Weights of a small contrastive audio-text model.
Model: encoder arch resnet_bottleneck, encoder norm batchnorm, encoder activation relu, encoder depths [3, 3, 9, 3], text encoder width 128, text encoder norm layernorm_no_bias, text encoder activation gelu.
Training: 7800 steps, batches of 256.
Data: trained on synthesized solo parts of chorales (CocoChorales), 51.1 epochs.
Rows from block 4 of the text encoder, named by matrix and row number. Rows with one number belong to one attention dimension. Each number is 128 + 24 x the weight over its row's rms, rounded and kept within 0 to 255. All counts start at 0. After the name is the row's rms in percent of the matrix's.
# v: attention query, key and value (stacked) (text_encoder.blocks.4.attn.qkv.weight, 384x128, the v third), inputs 0-127
# proj: attention output (text_encoder.blocks.4.attn.proj.weight, 128x128, transposed), outputs 0-127
v.51 085 [162 172 109 147  87 165  90 157 133  98 143 135  57 126 153 150 146 114  76 110 182 137 143 165 149 126 111 131 128 135  83 109 125  93 123 116 155 135 129 112 143 160 171 122 120 169 114 139  93 133 130 162 163 135 157 110 130 131 121 100  85 121 130 128 125 123 133 112 145 113 121  95 128 151 142 112 117 104 109 108 109 114  93 120 137 138  54 124 126 123 162 108 182 129 115 142 127 121 112 129 160  97 155 107 124 129 132 140 161  98 147 164 119 128 184 134 131 128 136 121 178 135 121 123 110 116 130 117]
proj.51 073 [104 137  97 126  96 108 128 145  97 111 135 136 125 156 154 156 114 125 169 158 151 168 165 152 121 138 102 101 130 121 135  99 120 110  59 108 125 149 121 122 130 108 138 138 165 129 126 156 125 116 132 128 195 123 128 131 128 131 137 105 115 103  67 102 152 141 140 141 166 206  64 129  90 141 129 132 114 133 158 134 109 133 104 124 142 179 124 118 139 113 145 167 149 139 110  98 124 115  93 113 132 118 128 132 161 138 123 117 110  79 140  81 118 125 144  88 106 134 110 162 114  84 131 143 148 127 137 124]
v.52 065 [109 148 118 123 136 101 126  89 136 129  94 139 138 115 118 126 111 171 127 141 149  85 159  96 131 180  98 130 128 144 123 101 140 129 116 122 149 125 101 122 166 155 125 128 115 126  97 133 104 136 144 129 131 102 107 137 145 127 131 118 128 118 146 106 197 144 145 128 167  92 130 137  95 232 127 125 134 146 121 191 150  77 121 120 122 143 156 142 131 128 116 103 129 191 127 133 129 138 130 159 162 130 112 176 123 118 109 132 110 159 100 127 132 124 160 135 126 103 119 112 106 137 100  60 142 144 119 132]
proj.52 056 [116 135  52 116 122 132 122 131 134 134 125 135  73 149 116  89  91 132 127 136 170 143 134 121 156 132 112 142 171 129 130 115 153 143 148 161 144 128 120 110 143 135 186 128 113 131 123 129 116 134 109 171 142 120 146 133 119 153 105  91  99 149 103 126 154 163 135 190 138 120 154 104  80 151 128 108 129 175 126 158 115 109 122 133 103 138 155 137 146 136 155 137 128 127 113 141 121 180 131  97 118  96 124 130 129  94 132  76 127 123  69 131 124 143 122 129 111 124 125 115  58 153 123  79 142 116 177 129]
v.53 083 [137 132 105 135 161  83 137 125 127 135 106 144 112 135 123 120 123 155 181 135 129  99 126 103 139 132 130 144 131 141 156 128 166  73 108 130 137  95 129 123 128 158 117 111 140 122 121 163 151 125  84 161  67 125 105 129 170 123 130 130 139 119 141 115 145 155 136 197 106  79 105 134 133 187 122 103 126 138 143 183 132  82 121  96 131 138 164 121 131 136 109 105 104 115 105 134 136 123 139 169 150 101 125 140 167 113  94  77 141 148 120 122 120  71 147 122 122 125  63 133 112 152 117 100 127 126 148 130]
proj.53 076 [118 101 103 111 125 105 128 143 179 119 119 129 141 167 122 122 130 125 106  88 144 157 150 127 125 126 122 139 128 167 134 138  99 134 145 151 139 114 132 109 119 109 211 104 128 128 113 143 100 163 150 131 143 128  94 127 126 101 117 127 140 127  80 102 148 128 158 164  45 148 148  74 110 165 145 130 127 141 127 126 123  94 119 152 129 123  96 142 124 154 122 180 137 141 132 125 126 142 122 132 104  94 131 170 150 139 100 144 106  73 133 138 128 129 120 178 143 152  55  96 118 114 127 118 136  98 149 136]
v.54 081 [129 125 102 137 125 111 148 123 139 153 124  88 111 132 138 148 131 121 117 122 163 126 133 145  82 132  90 125 124 141 145 127 141 113 130 155 139 123 173 110 140 127 134 129 128 133 141 138 110 154 143 123  85  60 125 126 101 153 127 134 130 146  78 145 107 126 145  42 137 128  85 147 122 127 135 122 125 106 196 127 160 149  81 178 134 105 144 144 156 126 179 163  83 129 108  60 164 125 114 119 134 148 108 139 117 128 124  89 128 131 130 134 135  97 106 131 134 145 128 114  89 136 158 127 139 172  87 126]
proj.54 082 [126 127 157 119 129 160 126 141 117 148 128 128 127 106 105  67 114 128 138 128 140 125 117 107 130 115 151 135 102 132 134 182 106 146 118 150 157 141 128 123 117 161  71 131 154 127 119 121 119  83  35 156 126 123 176 125 137 120 169 121 123  68 128 126 127 123 117 110 135 131 137 153  95 167 131 160 144 124 129 134 127 102 132 128 130 194 142 130 139 134 128 123 144 136 163 138 118  86 130 127  76 140  86 145 132  56  90 126 136 123 132 132 127 137 134 192 125 151 106 118 102 129 148 110 115 156 108 125]
v.55 078 [160 105 132 129 132 131 132 134 154 125 105 141 144 191 130 114 174 128 139  76 131 134 126 124 202  98 147 126 131  83 153 113 108 128 110 101 123 121 162 151 129 113 103 132 126 129 155 111 156  98 141 132  69 131 177 122 126 120 119 132 123 139 124 139 126 127 112 108 141  99  86 142 119 127 128 129 122 145 146 128 135 132 116 161 132 127 159 178 132 126 135 129  48 113 118  92 125 126 135 175 123 134 131 154 166 161 117 122 158 116 136 139 131  84  95  81 136 136 118  73  57 151 128 123 133 116 122 124]
proj.55 068 [130 133 174 122 158 122 121 172 145 157  94 127 233 124 122 112 133 130  97  70 134 102 139  87 183 102 133 138 147 113 170 144  75 156 119 102 126 131 134 138 137 127  76 131 144 139 147 128 116  91 130 109  97 133  96 130 141 156 148 130 128 124 133 119 156 136 126  89  72 125 136  91 137 166 128 139 111 156 165 115 118 142 146 107 156 151 159 140 118 174 130 111 130 112 115 154 116 102 108  90 132 126 122 128 119 106 118  98 127 127 127 137 119 130 121 153 144 129 103 110  72 134 132 109 132 121 120 128]
v.56 117 [112 141 145 142 131 128 146 158 127 126  82 140 134 131  98  88  64 128 112 113 155 125 158 155 104 153 125 118 125 157 126  75 124 163 119 141 155 132 154 116 133 137 126 160 172 174  90 133 103 125 224  64 136  98 131  81  88 161 124 121 106 109 109 107 171 132 105  98 144 130  92 152 124 129 129 143 130 137 156 145 118 134 161 104 140 146 138 125 138 134 168 119 129 152  88 108 138 154 101  90 114  98 115 127 134 126 124 100 142 128 152 130 117 154 127 162 133 112 116 107 109 119 119 112 125 130 157 136]
proj.56 112 [106 141 112 140 128 154 147 147  95 114 173 133 117 126 105 140 120 162 134 163 172  85 129  97 162 153 143 130  69  71 136 127  70 131 142 148 143 120 122 139 107 128 148 164 131 131 130 120 105 129  43 121 112 143 145 125 130 139 129  83 127 115 177 118 141  99 125  86 170 140 123 139 101 136  93 159 143 149 132 158 121  92 116 119 137 153 163 128 179 122 108 100 135 107 122 155 149 119 139 148 118  99 119 125 134 114 125 128 121 129  88 159 105 137 130  91 119 129 142  98 155 127 118 110 191 129 127 125]
v.57 079 [132  80 153 111 105 123  95 118 131 160 103 119 117 132 121 118 135 101 160 131  88 126 144  98 166 101 161 149 153 122 148 118 125 201 132 114 194 133 127 103 129  81 114 150 117 114 122 103 137  90 115 136 112 128 139 167 119  71 160 182 129 158 104 123 111 140 142 186  80 156 168 129 150  82 147 120 125 119 114 136 137 129 120 129  96  98 141 189  81 124 106 144 117 128 143 132 133 122 124 179 118 115 129 106 122 128 159 145 129 126 140 111 159 108  99 128 133 147 127 128 147 151 112 117 129 129 130 113]
proj.57 079 [124 146 141 166 150 110 137 128 125 151 113 123 127 154  98 201 143 133 106 155 100 118 123 131 127 112 103 126 128 133 149 136 127 127 147 108  98 122 116 137 142 137  93 118 129 125 136 128 102 136 144  80 131 121 112 127 123 129  69 152 150 148 139 150 151 120 132  81  55 158 122 103 107 110 105 107 157 157 112 133 151 157 142  97 128  19  98 147 111 156 108 101 103  76 140 126 107 157 111 160 153 140 120 172 131 136 143 136 138 154 141 132 132 128 120 100 141 121 171 148 129 146 119 131 115 131  95 134]
v.58 090 [101 133 157 147 165 139 157 146 128 163 128 145 120 111  68 138 141 154 116 169 124 136 104 135  85 132 135  99 125 130 133 167 132 119 107 139 111 113 196 133 131 115 177 113 133 128 128 123 114 128 122 133 130 134 104 146 151 213 140 157 123 101  47 130 121  89  94 125 145  96  74 123 105  94 127 124 143 131 144 136 130 135 114 161 137 129 113 128 118 129 150 129 120 106 155 101 137 129 123 108 133 178 130 137 134 121  86  66 117 107 129 138 136 147  97 107  87 141 116 159 119 163 143 133 143 147 117 128]
proj.58 084 [129  63 138 112 123 135 134  97  91 149 147 128 174 112 159  96 125 110 150  89 114  67 145  93  86 113 183 197 126 129 113 164  96 126 143 136 123 129 133 141 113 135 122 134 129 129 140 171  98 129 122 143 151 106 128 125 125  69 136 173 103 107  77 145 128 135 124 122 134 159 114 176 128 137 154 118 125  82 134 108 129 112 102 142 114 125 133 128 128 127 115 156 127 151 179 128 143 136 138 154  80 125  97 115 134 111 117 153 117 131 136 147 131 131 114 168 134 145 123  98 120 129 186 142 121 151 103 116]
v.59 091 [131  99 137 119 124 131 143 113 133 126 114 148 163 128 147 134 102 113 113  92 136 138 126 129 135 102 135 141 140 123 119 136 110 137 152 134 132 146  72  53  56  87 101 134 177 121 190 153 133 120 168  97 125 122 111 119 123 114 145 136 129 107 124 110 146 128  93  79 128 153 153 130 168 144  97 135 112 126 139  98 124 155 149  97 113 130 145  99 127 142  83 172 117 115 125 152 147 133 114 146  86  92 153 159 129 129 163 197 128 130 155 136 106 129 130 136 115 141 113 115 108  85 133 118 117 159 167 104]
proj.59 094 [159 123 145 133 120 137 120 147 130 131  85 125 130 150 119 118 125 133  91 133 125 143  99 142 193 145 126 115 104 103 123 142 170 141 157 125 147 138 160 139 116 136 148 126 119 128 130 106 133 146 112 115  56 179 114 122 104 158 148  99 171 123 163  75 119 107 112 128 129  43 126 112 125 102 113 156 136 167 127 147 128 120  96 135 171 162 167 138 116 136 124  95 133  90  67 128 158 111 129 143 174 138 156 128 116 124 117 129 128 103 128 120 110 128 138  84 135 110 132 135 164 141  98 111  86 151 138 149]
v.60 107 [126 100 126 127 140  98  99 120 132 146 109 144  97 149 111 123 123 130 196  88 117 137 143 130 125 109  90 144 138 118 144 131 143 143  82 131 119 101 119 120 134  80 132 113 124 105 151 125  94 124 112 116 108 118  90 144 147 142 159 151 149 118 118 139 168 118 162 186 156 114 106 172  92 154 146 126 136 135 139 182 155 128 133 120  83 160 172 147 129 144 118 138  82 132 185 136 121 128 157 169 117 118 125 142 129  82  99 112 129 124 119 131 152 122 100 116 147 101 107 127  88 147  95  83 188 136 130 136]
proj.60 102 [122 108 119 169 135 154 122 126 156 158 129 128 107 161 128 109 131 122 103 113 124 129 107 128 118 139 121 156 122 176 137 159 113 137 162 136 123 124 143 122 126 128 163 127 131 131 131 131  69 177  97 161 125 128 132 151 117 134 107 130 119 154  98 136 159 137 141 129  48  54 189  84 103 133 108 129 151 170 123 131 140 117 121 122 116  94 129 147 121 187 131 117 122 125 142 174 125 156 132 130 126 122 109 143 132 129 107 103 125 126 116 134 123 124  89 161 162 138 105 122  69 149 134 107  69  85 149 122]
v.61 090 [145 161 123 122 109 132 124 133 117 123 139 125 129  91 112 159 141 147  81 191 127  95 153  99 118 176 132  98 118 157 141 102 128 121 135  81 155 135 100 119 157 176 130 139 173 127 132 114  92 124 110 129  94 171 148 139 162 150 127 135  96 123 129 142 127 131  86 109 120 120 143  84 119  85 136 119 135 104 158 151 119 127  45 127 147 118 127 148 152 107 149 131 147 132 124 134 132 105 126 126 127 179 123 168 112 178 117 155 147 123 124 122 126 106 128 127 124 190  88 100 144 157 140 130  98 117 104 107]
proj.61 091 [146 123 125 106 111  87 150 129 101 169 113 128 124 136  98 126 108 123 147 143 135 129 146 130 141  91 137 194 176  75  85 121 163 146 139  83 156 127 114 113 137 141  99 144 119 136 118 151 149  88 162 127 132 120 126 129 124 120 136 111 117 117 125 108 168 150 144 137 146 216  71 101 114 133 150 121 126 137 152 168 105 119 114 104 115 139 139  92 148 148 132 146  91 110 140  95 119 126  98 134 109  94 136 133 169  99 127 125 123 159 138 124 153  96 167 116 100 133 142 114 167 130  93 121 141 170 103 145]
v.62 120 [116 116 129 118 133 124 146 134 129 127  80 116 121 129 111 126 143 103 138 151  83 148  55  97 125 118 141 158 144  56 142 135 125 132 145 123 169 127 172 122 127 128 128 137  91 148 118 109 158 117 144  95 132 145 129 139 101 125 145 159 125 133 116 142 102 159  78 193  92 118  82 156 162 128 134 113 118 162 127 130  82 157 159 148 188 137 150 130  83 149 116  88 122 126 118  99 128 137 122 122 117  71 156  92 141 124 133  89 138 120 123 137 144 134 118 133 125 107 164 151 130 133 138 118 122 171 143 131]
proj.62 123 [125 117 122 126 154 144  89 125 120 118 101 129 151 118 146 193 151 125 103 184 131  89 155 122  97 117 129 106  90 160 163 126  67 129 101 165  57 120 148 134 111 104 134 126 129 118 142 134 123 154 141 100 134 114  81 142  92 102 107 177 117 129 128 198 114 117 134 114 131 128 152 187 137 145 136 131 140 129 127 126 159  85 125 136 131 102 109 155 128  98 109 171 122 140 153  91 144 149 117 154 119 154 112 156 135 170 134 132 114 136 137 121 140 128 127  93 141 122 101  97 126  85 131 139 141 129 117 115]
v.63 119 [167 130 131 143 138 123 170 148  80 124 114 105 125 123 119 144 127 142  59 134 129 131 130 127 148 122 162 105  91  98 140 143 139 102 130  84 128 131 116 160 113 132 162 125 136 128 141 197 140 122 125 158  79 180 148 118 145 136 137 129 119 164 133 172  98 129 118  91 142 137 122 101 147 112 125 110 123 116 179 129 139 107  64 122 134  98 122 116 119 146 154 117  96 101 114 114 141 125 153 142 117 129 111 125 153 166 137 143 184  96 169  93 116  71 141  86 124 162 112 137 109 139 129 125  99 116 143 113]
proj.63 115 [154 116 153 115  99  97 128 121 132 139  87 127 187 133 107 119 100 106 125 100 136 139 142 126 163 106 125 158 131 112  88 125 137 130 134  61 136 127 170 135 134 126 122 110 144 110 134 130 130  86 151 121 113 132  74 124 126 131 146 119 178 113 144 102 125 120 149 119 117 190 136 146 133 190 129 193  99 113 138 121 112 123 126 164 132 163 116 124 105 133 131 129 116 130 101 116 133  68 113 131  86 117 148 146 130 126  78 185 129 124 164 109 123 123 184 162 110 136 121 128 160 145 115 127 126 146 141 159]
v.64 070 [ 62 115  96 145 135 108 103 154 136 147 128 124 110  86 128 159 106 133 195 131 113 176 183 107 130 129  90 148 147 147 114 116 107 133 122 129 121 117 115 130 136  99 145 141 135 124 127 137 115 155 122 163 129 165  97 172 116 126 124 144 130  81 104 132 133  96 141 126 107 161 158 101 129 103 158 160 101 125 121 129  88 107 119 114 139  67 113 144 141 135 140 145 143 127 133 176 130 115 124  69 129 128 156 163 137 126 162 132 110 124 133 111 120 113 140 119 114 136 146  94 145 177 144 147 130  54 109 140]
proj.64 070 [128 119 204 110 106 114 130 138 102 124 126 128 138  94  92  93 174 115 132 126  89 150 114 143 157 113 132 113 109 153 152 192 127 128 134 120 119 113 151 126  84 127 169 148 139 128 122 132 153 136  84 129 171 120  98 144 116  88 127 137 130 120 136 125 117 152 181  99 138 136 107 134 108 144 105 121 126 139 130 138 188  84 100 153 132 126  84  58 119 137  94 138 125 161  73 108 143 171 132 151 105 123 126 128 152 164 121 116 131 123 129 118 155 127 116 128 145 128 123 159 132 131 133 126  92 179 135 110]
v.65 087 [136 164 146 118 123 109  90 113 110 127 129 166 165 143 103 124 146 132 112 132 208  96 105 135 104 139  92  97  94 169 162 141 150 116 156 161 129 110 143 161 136 134 135 114 129 144 133 199 127  99  77 128  86  72 125 120 117 129 144 146 133 193 147 132 121 123 134 141 147 113 122 161 107 158  78 125 125  97 145 109 183 125 130 133 122 145  98 124 118 135 134 100 129 138 129 106 111 132 132 133 126 115 127  76 120 111 145 132 108 129 136 149 125 149 120 121 132 167 142 131 128 111  75  89 128 153 133  99]
proj.65 092 [130 140  54 152 128 121 148 128 152 165 138 136  93 117 130 115  86 143 168 161 118 108 132 122 143 125 145 170 104 109  87 132  76 128 160 134 129 178 149  91  89 148 108 127 138 128 134 129 115 125 142 143 196 123 131 142  92 128 121  95 123 118 126 107 162 107  79 110 103 114 168 135 125 113 116 155 144 134 139 161 147 137 117 113 160 121 143 183 125 103 148  94  96 111 192 130 157 130 131 149 102 129 125 134 131 101 120 112 152 121 114 111  80 136 160 111 128 129 103 112  87 132 143 114 124 113 130 164]
v.66 085 [166 177 131 125 137 159  99 108  69 174 128 126 134  90 168 127 118  88  66 128  90 103 124 134 139 114 100  88 126 136 133 143 144 129 128 119 140 112 134 127 114 140 111 122 137 118 169 124 176 149 117 121 137  74 118  91 132 124 110  97 142 182 133 126 133 127 129 149 118 128 156 164 134 143  73 112 151 155 137 141 124 121 143 133 127 127 102 171 128  96 156  87 129 110 162  96 120 133 118 189 107 169 132 112 120 108 136 129 112 138 172 134  98 141 126 135 129 100 106 151 120  95 111 152 164 138 148 101]
proj.66 087 [116 127  92 135 136 109  99 132 171 149 133 127  92 135 143 156 130 118 223 109 163 136 123  92 129 112 101 138 125 132  96  97  78 114 135 128 184  80 125 126 149 113 129 100 113 114 131 126  90  87 149 175 138 117 151 125 118 150 123 137 126 125 146 120 132 118 110 112 120 109 140 131 163 122 128 122 115 117 118 124 132 127 118  98 150 123 148 148 163 107 113 112  85 119 127 140 160 134 158 116 121  92 158 121 130 133 114 139 150 146 154 169 125 138 162  46 123 126 130  97 117 126 188 130 150 146 153 171]
v.67 060 [132 108 114 110 113 132 125 136 144 110 112 123 141 127 155 193 146 138 159 187 208 146 130 154 132 135 135 120 147 150 152 114 125 123 126 133  93 115 177 114 140 134 113 160  84 111  97 131 184  95 116 112 115 124 107 118  99 122 169 185 163 128 109 116 123 132  82 137 115 130 133  92 118 133 120 175 133 115 109 155 121 136 117 127 133 103 154 119 132 155 100 102  98 126 129 109 128 131 116 123 128 128 127 147 152  94 105 145 126 169 143 115 117 112 124 125 125 147  73 171 116 117 146 142  57 137  88 140]
proj.67 066 [130 128 153 134 124 119 137 135 118  78 149 129 101 128 104 114 121 112 113 101 100 119 116 138 136 134 175 168 119  99  27 120 129 143 133 128 185 201 120  84 104  86 177 177 128 131 108 137 150 150 143 155 122 159 113 130  96 134  90 119 126 162 177 104  98 134 143 129 151 120 123 128 128 129 108  95 130 144  97 148 147 129 106 120  89 147 109 102 107 102 134 177 112 118 157 120 143 140 121 145 146  92 136 125 127 146 110 143 134 132 128 153 135 126 132 163 113 119  82 137 129 114 109 135 134 127 142 141]
v.68 078 [127 121 127 147 123 162 145 128 173  79  82 152 123 175  85 133 149 131 117 114 161  83  80 121 165 134 135 109 136 177 196 144 169 124 129 178 138 125 113 129 122 137 114 112 104 158  90 126 124  83 123 128 112  88 144  98 100 158 128 121 111 140 159 118 127 134 128 129 171 116  89 122  99 135  83 157 129 126 115 109 161 147 132 144 128 117 129 154 113 185 120 131 131 160  81 117 127 130 130 127 145 124 162 117 113 130  97 116 127 124 127  82 130 139 157 135 125 158 121 128 154 127  91 106  88 146 135 124]
proj.68 076 [130 125  80 173 146 114 132 117 118 131 130 140 102 104 139  92 115 137 123 120 115 127 139 139 129 110 164 151 168  75  75 141 153 127 103 100 147 162 129 119 108 115  97 155 162 129 162 139 157 179 195  85 110 136 112 119  85  75 130 108 130 147 158 157 147 132  84 141 135 126 152 145 126  93 123 138 104 127 135 125  97 166 130 124 152 113 139 165 126 130 153 166 116  95 196 117  94 117  94 143 140 130 106 135 121 107 160 106 112 119 125 149 137 133 178 158  98 129 112 120 127 137 138 138 126 108 137 129]
v.69 077 [130 125 128 138  99 147 133 128 118 132 129 117  96 128  96 127 121  78 103 124 127 106  92 124 149 135 132 111 129 155 165 138 127 124 147 160 148 132 140 139 119 152 147 129 134  85 124 140 104 130 138  91 115  86 120  97 113 143  96 105 122 136 141 104  71 127 133 163 178  99 181 129 130 110  75 207 139 123 131 146 185 137 112 129 125 119 128 142 117 129 145  82 132 163 134  82 117 152 133 107 140 162 137 133  60 123  86 162 127 127 131 133 109  80 145 152 111 153 136 140 143 124 155 104 162 150 145 106]
proj.69 070 [140 125  64  99 165 137 113 109 122 161 125 128 116 120 117 145 101 144 191 136 178 133 104 126 144 119  98 184 144  99  86 115 118 133 146 118 115 137 145 114 124 147  92 137 111 145 119 107 119 129 129 132 137 143 155 158 120 133 139 116  96 183 129 114 164 128  93 127 125 102 150 116 221  86 123 145 112 122 130 126 126 143 149 140 127 171 157 152 128 116 126 176 118  87 158 149 138 136 152 147 111 125 108 107 129  80 143 114 114 151 141 128 118 130 121  70 122 164 111  81 118 129 140 117 121 127 108 127]
v.70 070 [132 152 120  89 148 115 131 136 111 130 172 103 163  65 141 108 137 122 121 153 128 117 108 139 106 116 140 109 119 124 111 129 141 113 136  74 145 169 121 124 146  48 110 158 106 132 115 140 168 140 154 160  72 126 171  96 107 160 125 157 113 153 146 158 128 127  95 139 117 107 125  87 148 138 129  83 134 113 160 157 122 126 149 159 144 152 143 113 131 115  94  74 125  78 160 124 146  98 128 131 110  86 119 156 127 164 130 120 171 105 125 130  85 140 153 137 140 115 138 124 142 164 139 129 131 127 142 128]
proj.70 066 [147 141 108 121 106 168 144 127 154  65  96 111 113 187 103 121  93 127  79 163 132 143 144 149 139 100 118 136 125 100 126 121 121 171 119 165 170 129 140  70 130 152 155 155 133 133 131 126 100  50 164 123 118 133 125 155 150 118 148 120 150 117  78 125 115 130 133 144 122 145  87 124 153 179 123 124 140 136 126 133 145 169  58 108 118 129 146 133 148 104 154 116  98  77 135 134 129 141 120 138 107 130 136 136 131 126 121 141 124 152 102 130 121 116 125  99 139 143  97 117 107 130  78 108 150 122 153 128]
v.71 082 [113 123 124 125 109  94 134 156 133 142 127 113 134 101 153 162 163 128 160 150 142 125 136 102 122 156 111 127 141 136 182  97 129 141 134  92  75 126 176 128 118 102 144 125 135  84  96 129 135 117 125 126 128 129  96 127 137 156 155 196 159 178 170 112 118 115 131 113  95 111 120 105  92 128 130 155 124 118 110 174  99 127 148 136 134 109 171 123 111 139  74 106 126 150 134 116 163  92 102 130 114 113 132 163 167 110 127 133 122 156 140  85 123 140 136 148 141 145  82 159 130 144 131 165  85 120  75 153]
proj.71 079 [126 130 133 137 125 131 144 130 112 105 165 128 104 151  49 128 129 104 119 128 120 131 106 196 155 132 144 176 113  97  72 130 132 132 144 100 152 159  66  92 128 123 194 126 132 128 122 144 172 136 138 141 128 135 115 129 124 104  86 118 129 122 154 127  85 134 129 115 154 114 147 166 105 125  96 100 147 142  93 132 163 136 131 101 117 147 109 124 111 111 128 157 119 125 142 129 146 156 127 132 115  55 137 143 143 136 123 149 123 125 120 141 126 137  90 147 134 118  53 136 146 146 113 140 123 136 133 173]
v.72 088 [180 193  83 126 123 171 155 110 152  78  84 178 112 185  98 171 179 139 101 145 124 131 112 109 144  91 135  96 118 133 177 166 146 112  77 132 145 103 114 119 121 133 117 122 117 169 123  99 116 116 114 124 160 132 125 117 123 137 120 102 114 103 122 135 183 177 132 105 125 150 125 115 134 140 152 125 134 122 107 121 124 139 101 147 136 128 129 140 130 153  93 124 131 131  89 112  95 128 140 161 127 106 126 127 137 138 109 113 124 147 151 119 132 136 157 125 122 145  90 124 146  90  66 142 130 120 132 140]
proj.72 097 [ 99 109 123 197 124  89 127  87 141  97 115 128 121  84 171 113 127 134 126 114 132 112 176  98 129 137 138 136 167 103  77 143 138 105  79 106 130 129 121 130 161  74 128 129 149 127 168 138 129 156 184 118  78 132 127 119 119 116 121 140 133 144 176 158 133 106 120 108 129 121 114 129 124 116 134 129  96 115 123  96 110 118 150 142 150  79 157 164 123 122 148 175 116 124 148 127  90  99 128 145 188 144 128 137 141 140 151 108 125 128 130 140 156 128 138 145 126  88 118  81 147 147 148 158 128 110 148  91]
v.73 132 [133 144 131 122 185 129 113 147 107 155 173 119 152  71 136 121 125 115 102 130  80 110 114 116 116  87 128 125 115 142  78 147 141 105 135 123 160 155  97 129 134  63 108 134 145 135 142 128 144 194 132 167 105 138 154 112 101 138 105 109 121 153 119 128 133 111 136 137 133 183 128 110 103 116 147 113 129 140 128 123 106 131 173 127 122 123 136 136 105  86 146 149 127  71 178 137 126 103 140 138 120 125 144 151 127 135 175 122 127  70 106 133  77 158 134 170 130 117 128 100 130 129 146 125 150  84 149 117]
proj.73 117 [131 134 138  84 128 204 123 119 177 129  69 137 113 149 115 120 136 137 154 150 140 192 142 105 153 121 122 109 140 146 151 140  96 132  95 128 103 103 147 115 129 141 142 104 131 116 128 125  77  58 132 102 128 122 130 132 136 135 180 154 156  91 103 119 159 123 126 131 129 140  94 126 128 162 124 156 126 115 132 115 136 137  54 150 138 139 104 128 148 114 122  75 107 129  76 131 132 161 129 130 103 152 128 133 107 115 130 141 137 144 129 137 136 144 122  56 140 142 127 164  97 124 128 111 127 153 126 128]
v.74 142 [131 169 133 139 156 159 112 117 122 162 162 119 104  84 131 112 122 137 102  57  63 111 139 118 132  95  95 115 102 137 136 141 143 152 118  93 180 105 114 149 138  96 111 116 142 144 112 125 127 177 123 154 155 117 125 131 103 164 108 106 122 179 136 152 138 137 133 112 129 135 157  89  79 124 141 120 128 138 133 122  92 118 178 137 109 153 125 163 110 100 113 106 147 114 142 137 120 125 132 171 120 158 113 160 133 114 132 106 129  90 126 122 133 180 131 166 135  96 134 140 151 126 115 137 184  87 131 145]
proj.74 132 [116 127 136 137 128 130  92 134 162 124 126 126  41 147 168  95 138 128 165 132 153 196 130 138 141 132 135 117 140 131 135 153 129 122  86  99 103  75 100 127 157 153 133 116 131 129 149 126 111  79 136 126 128 102 128 108 136 108 128 148 123 105 141 169 159 135 122 106 141  81 119 122 125 140 120 142 126 106 118 114 150 133 112 128 182 102  85 135 161  80 123 120 112 126  75 129  93 157 165 119 106 152 125 126 124 137 130 111 129 159 145 139 143 135 125  60 149 113 118 139 134 169 180 138 128 131 166 127]
v.75 065 [117 136 137 126 126 106  91 135 164 109 132 153 172 101 126 137 208 130 111 124 109  93 127  58 114  98  78 111 129 196 174 126 203 105 148 126 145 148 163 137 129  99 143 128 135 124 117 143 133 128 131 129 109  96 129 125 126 160 127 143 118 129 194 129 100 103 158 133 122 155 129 111 121 130 133 135  96 115 106 104 122 127 120 143 127 102 126 126 129 130 106 132 145 132 113 136 129  90 153  87 104  55 136 105 150 128 163 142 121 112 103 130 128 161 154 151 141 154 130 129 126 149 120 126 143 124 108 132]
proj.75 055 [158 142 138 150 124 137 161 108 138 133 101 131 118 111  91 119  92 134 159 156 130 136 131 138 221 140 148 151 120 117 103 173  82 138 165 100  74 166 115  78  99 124 144  92 139 114 123 111 129 131 145 120 131 152 127 127 127  93 137 138 128 103 148 125 148 120 107 126 160 114 147 149 116 129  91 153 128 127 137 125 150 138 114 135 151 102 118 162 111 128 126 121  87 137 152 127 129 160 127 136 132 121 126 144 127  76 132 124 177 120 121 102 126 153  90  93 176 119  82 131 118 135 154  94  52 130 121 134]
v.76 070 [158 160 130 145 129 173  83 113  86 141 126 165 124 123 130 116  90 125  94 117  94 159 127 166 134 129 122 114 115 128 119 154 120 164 106 131 128  72 139 126 122 166 133 125 142 142 145 125 122 123  69  94 164 128 120 133 116 103 126 105 143  96  90 169 135 133 106 129 126 107 183 164 141 122 111 118 141 131 144 121 141 117  80 115 118 140  60 151 149 133 171 119 180 131 108 138  84 176 121 132 123 160 128 112 124 125 133 136 130 126 140 175 148 111 128  91 114 109 147 120 114 139  91 130 178 113 168 127]
proj.76 059 [107 125 116 136 138  28  78 134 148 149 137 113 138  77 185 155 150 125 171 117 124 119 112 108 119  89 112 115 129 138 143 130  99 124 123 165 151  76 176 150 137 123 100 137 116 128 119 119 113 133 100 164 163 102 125 124 122 160 122 112 123 124 128 124 137 121 140 105 123 121 127  95 165 134 134 105 120 127 123 149 147  77 177 128 166  73 139 138 156 133 115 134 128 136  99 126 135 119 165 148 125 147 150 120 171 140 136 121 120 156 148 107 120 125 126 126 127 122 167  84 133 119 193 119 140 123 152 128]
v.77 103 [122 124 129  87 128 137 134 112 134 126 144 111 132 133 123 114 162 118  75 123 101  99 113 128 130  53 129 114 127 127 109 141 195  98 137 130 160 159 130 140 130 141  60 173 107 161 105 133 154 131 196 106 107  67 146 129  93 139 138 130 130 106 140 109 157 130 110 137 169 143 150  74 141 135 134 140 100 118  83 114 139 135  91 145 116 149 117 124 182  97 141 143 135 118 120 145 120 126 132 126 158 135 155 127 144 124 115 135 116 109 140 145 127 139 121 183 130 118 115 152 127 123 128  99 124 182 115 103]
proj.77 116 [153 121 156 128 120 134 127 109 143 127  76 129 120 104 147 131 102 168 129 136 125 125 162  79 117 140 141 128 138 126  82 133 139 127 138 111 112 164 145  98 131 106 125 153 133 127 151 110  76  68 146 130  94 155 136 124 137 157 161 146 126 112 146 159 145 126 115 164 153 106  92 114 181 109 150 158 126 119 115 106  96 157 102 146 106 110 136 138 154 121 156 126 133 101 181 125  77 100 161 127 176 188 122 130 114  81 104 112 161 155 138 143 136 130 140  75 116 134 131 128 110 110 144 134  82 127 114 100]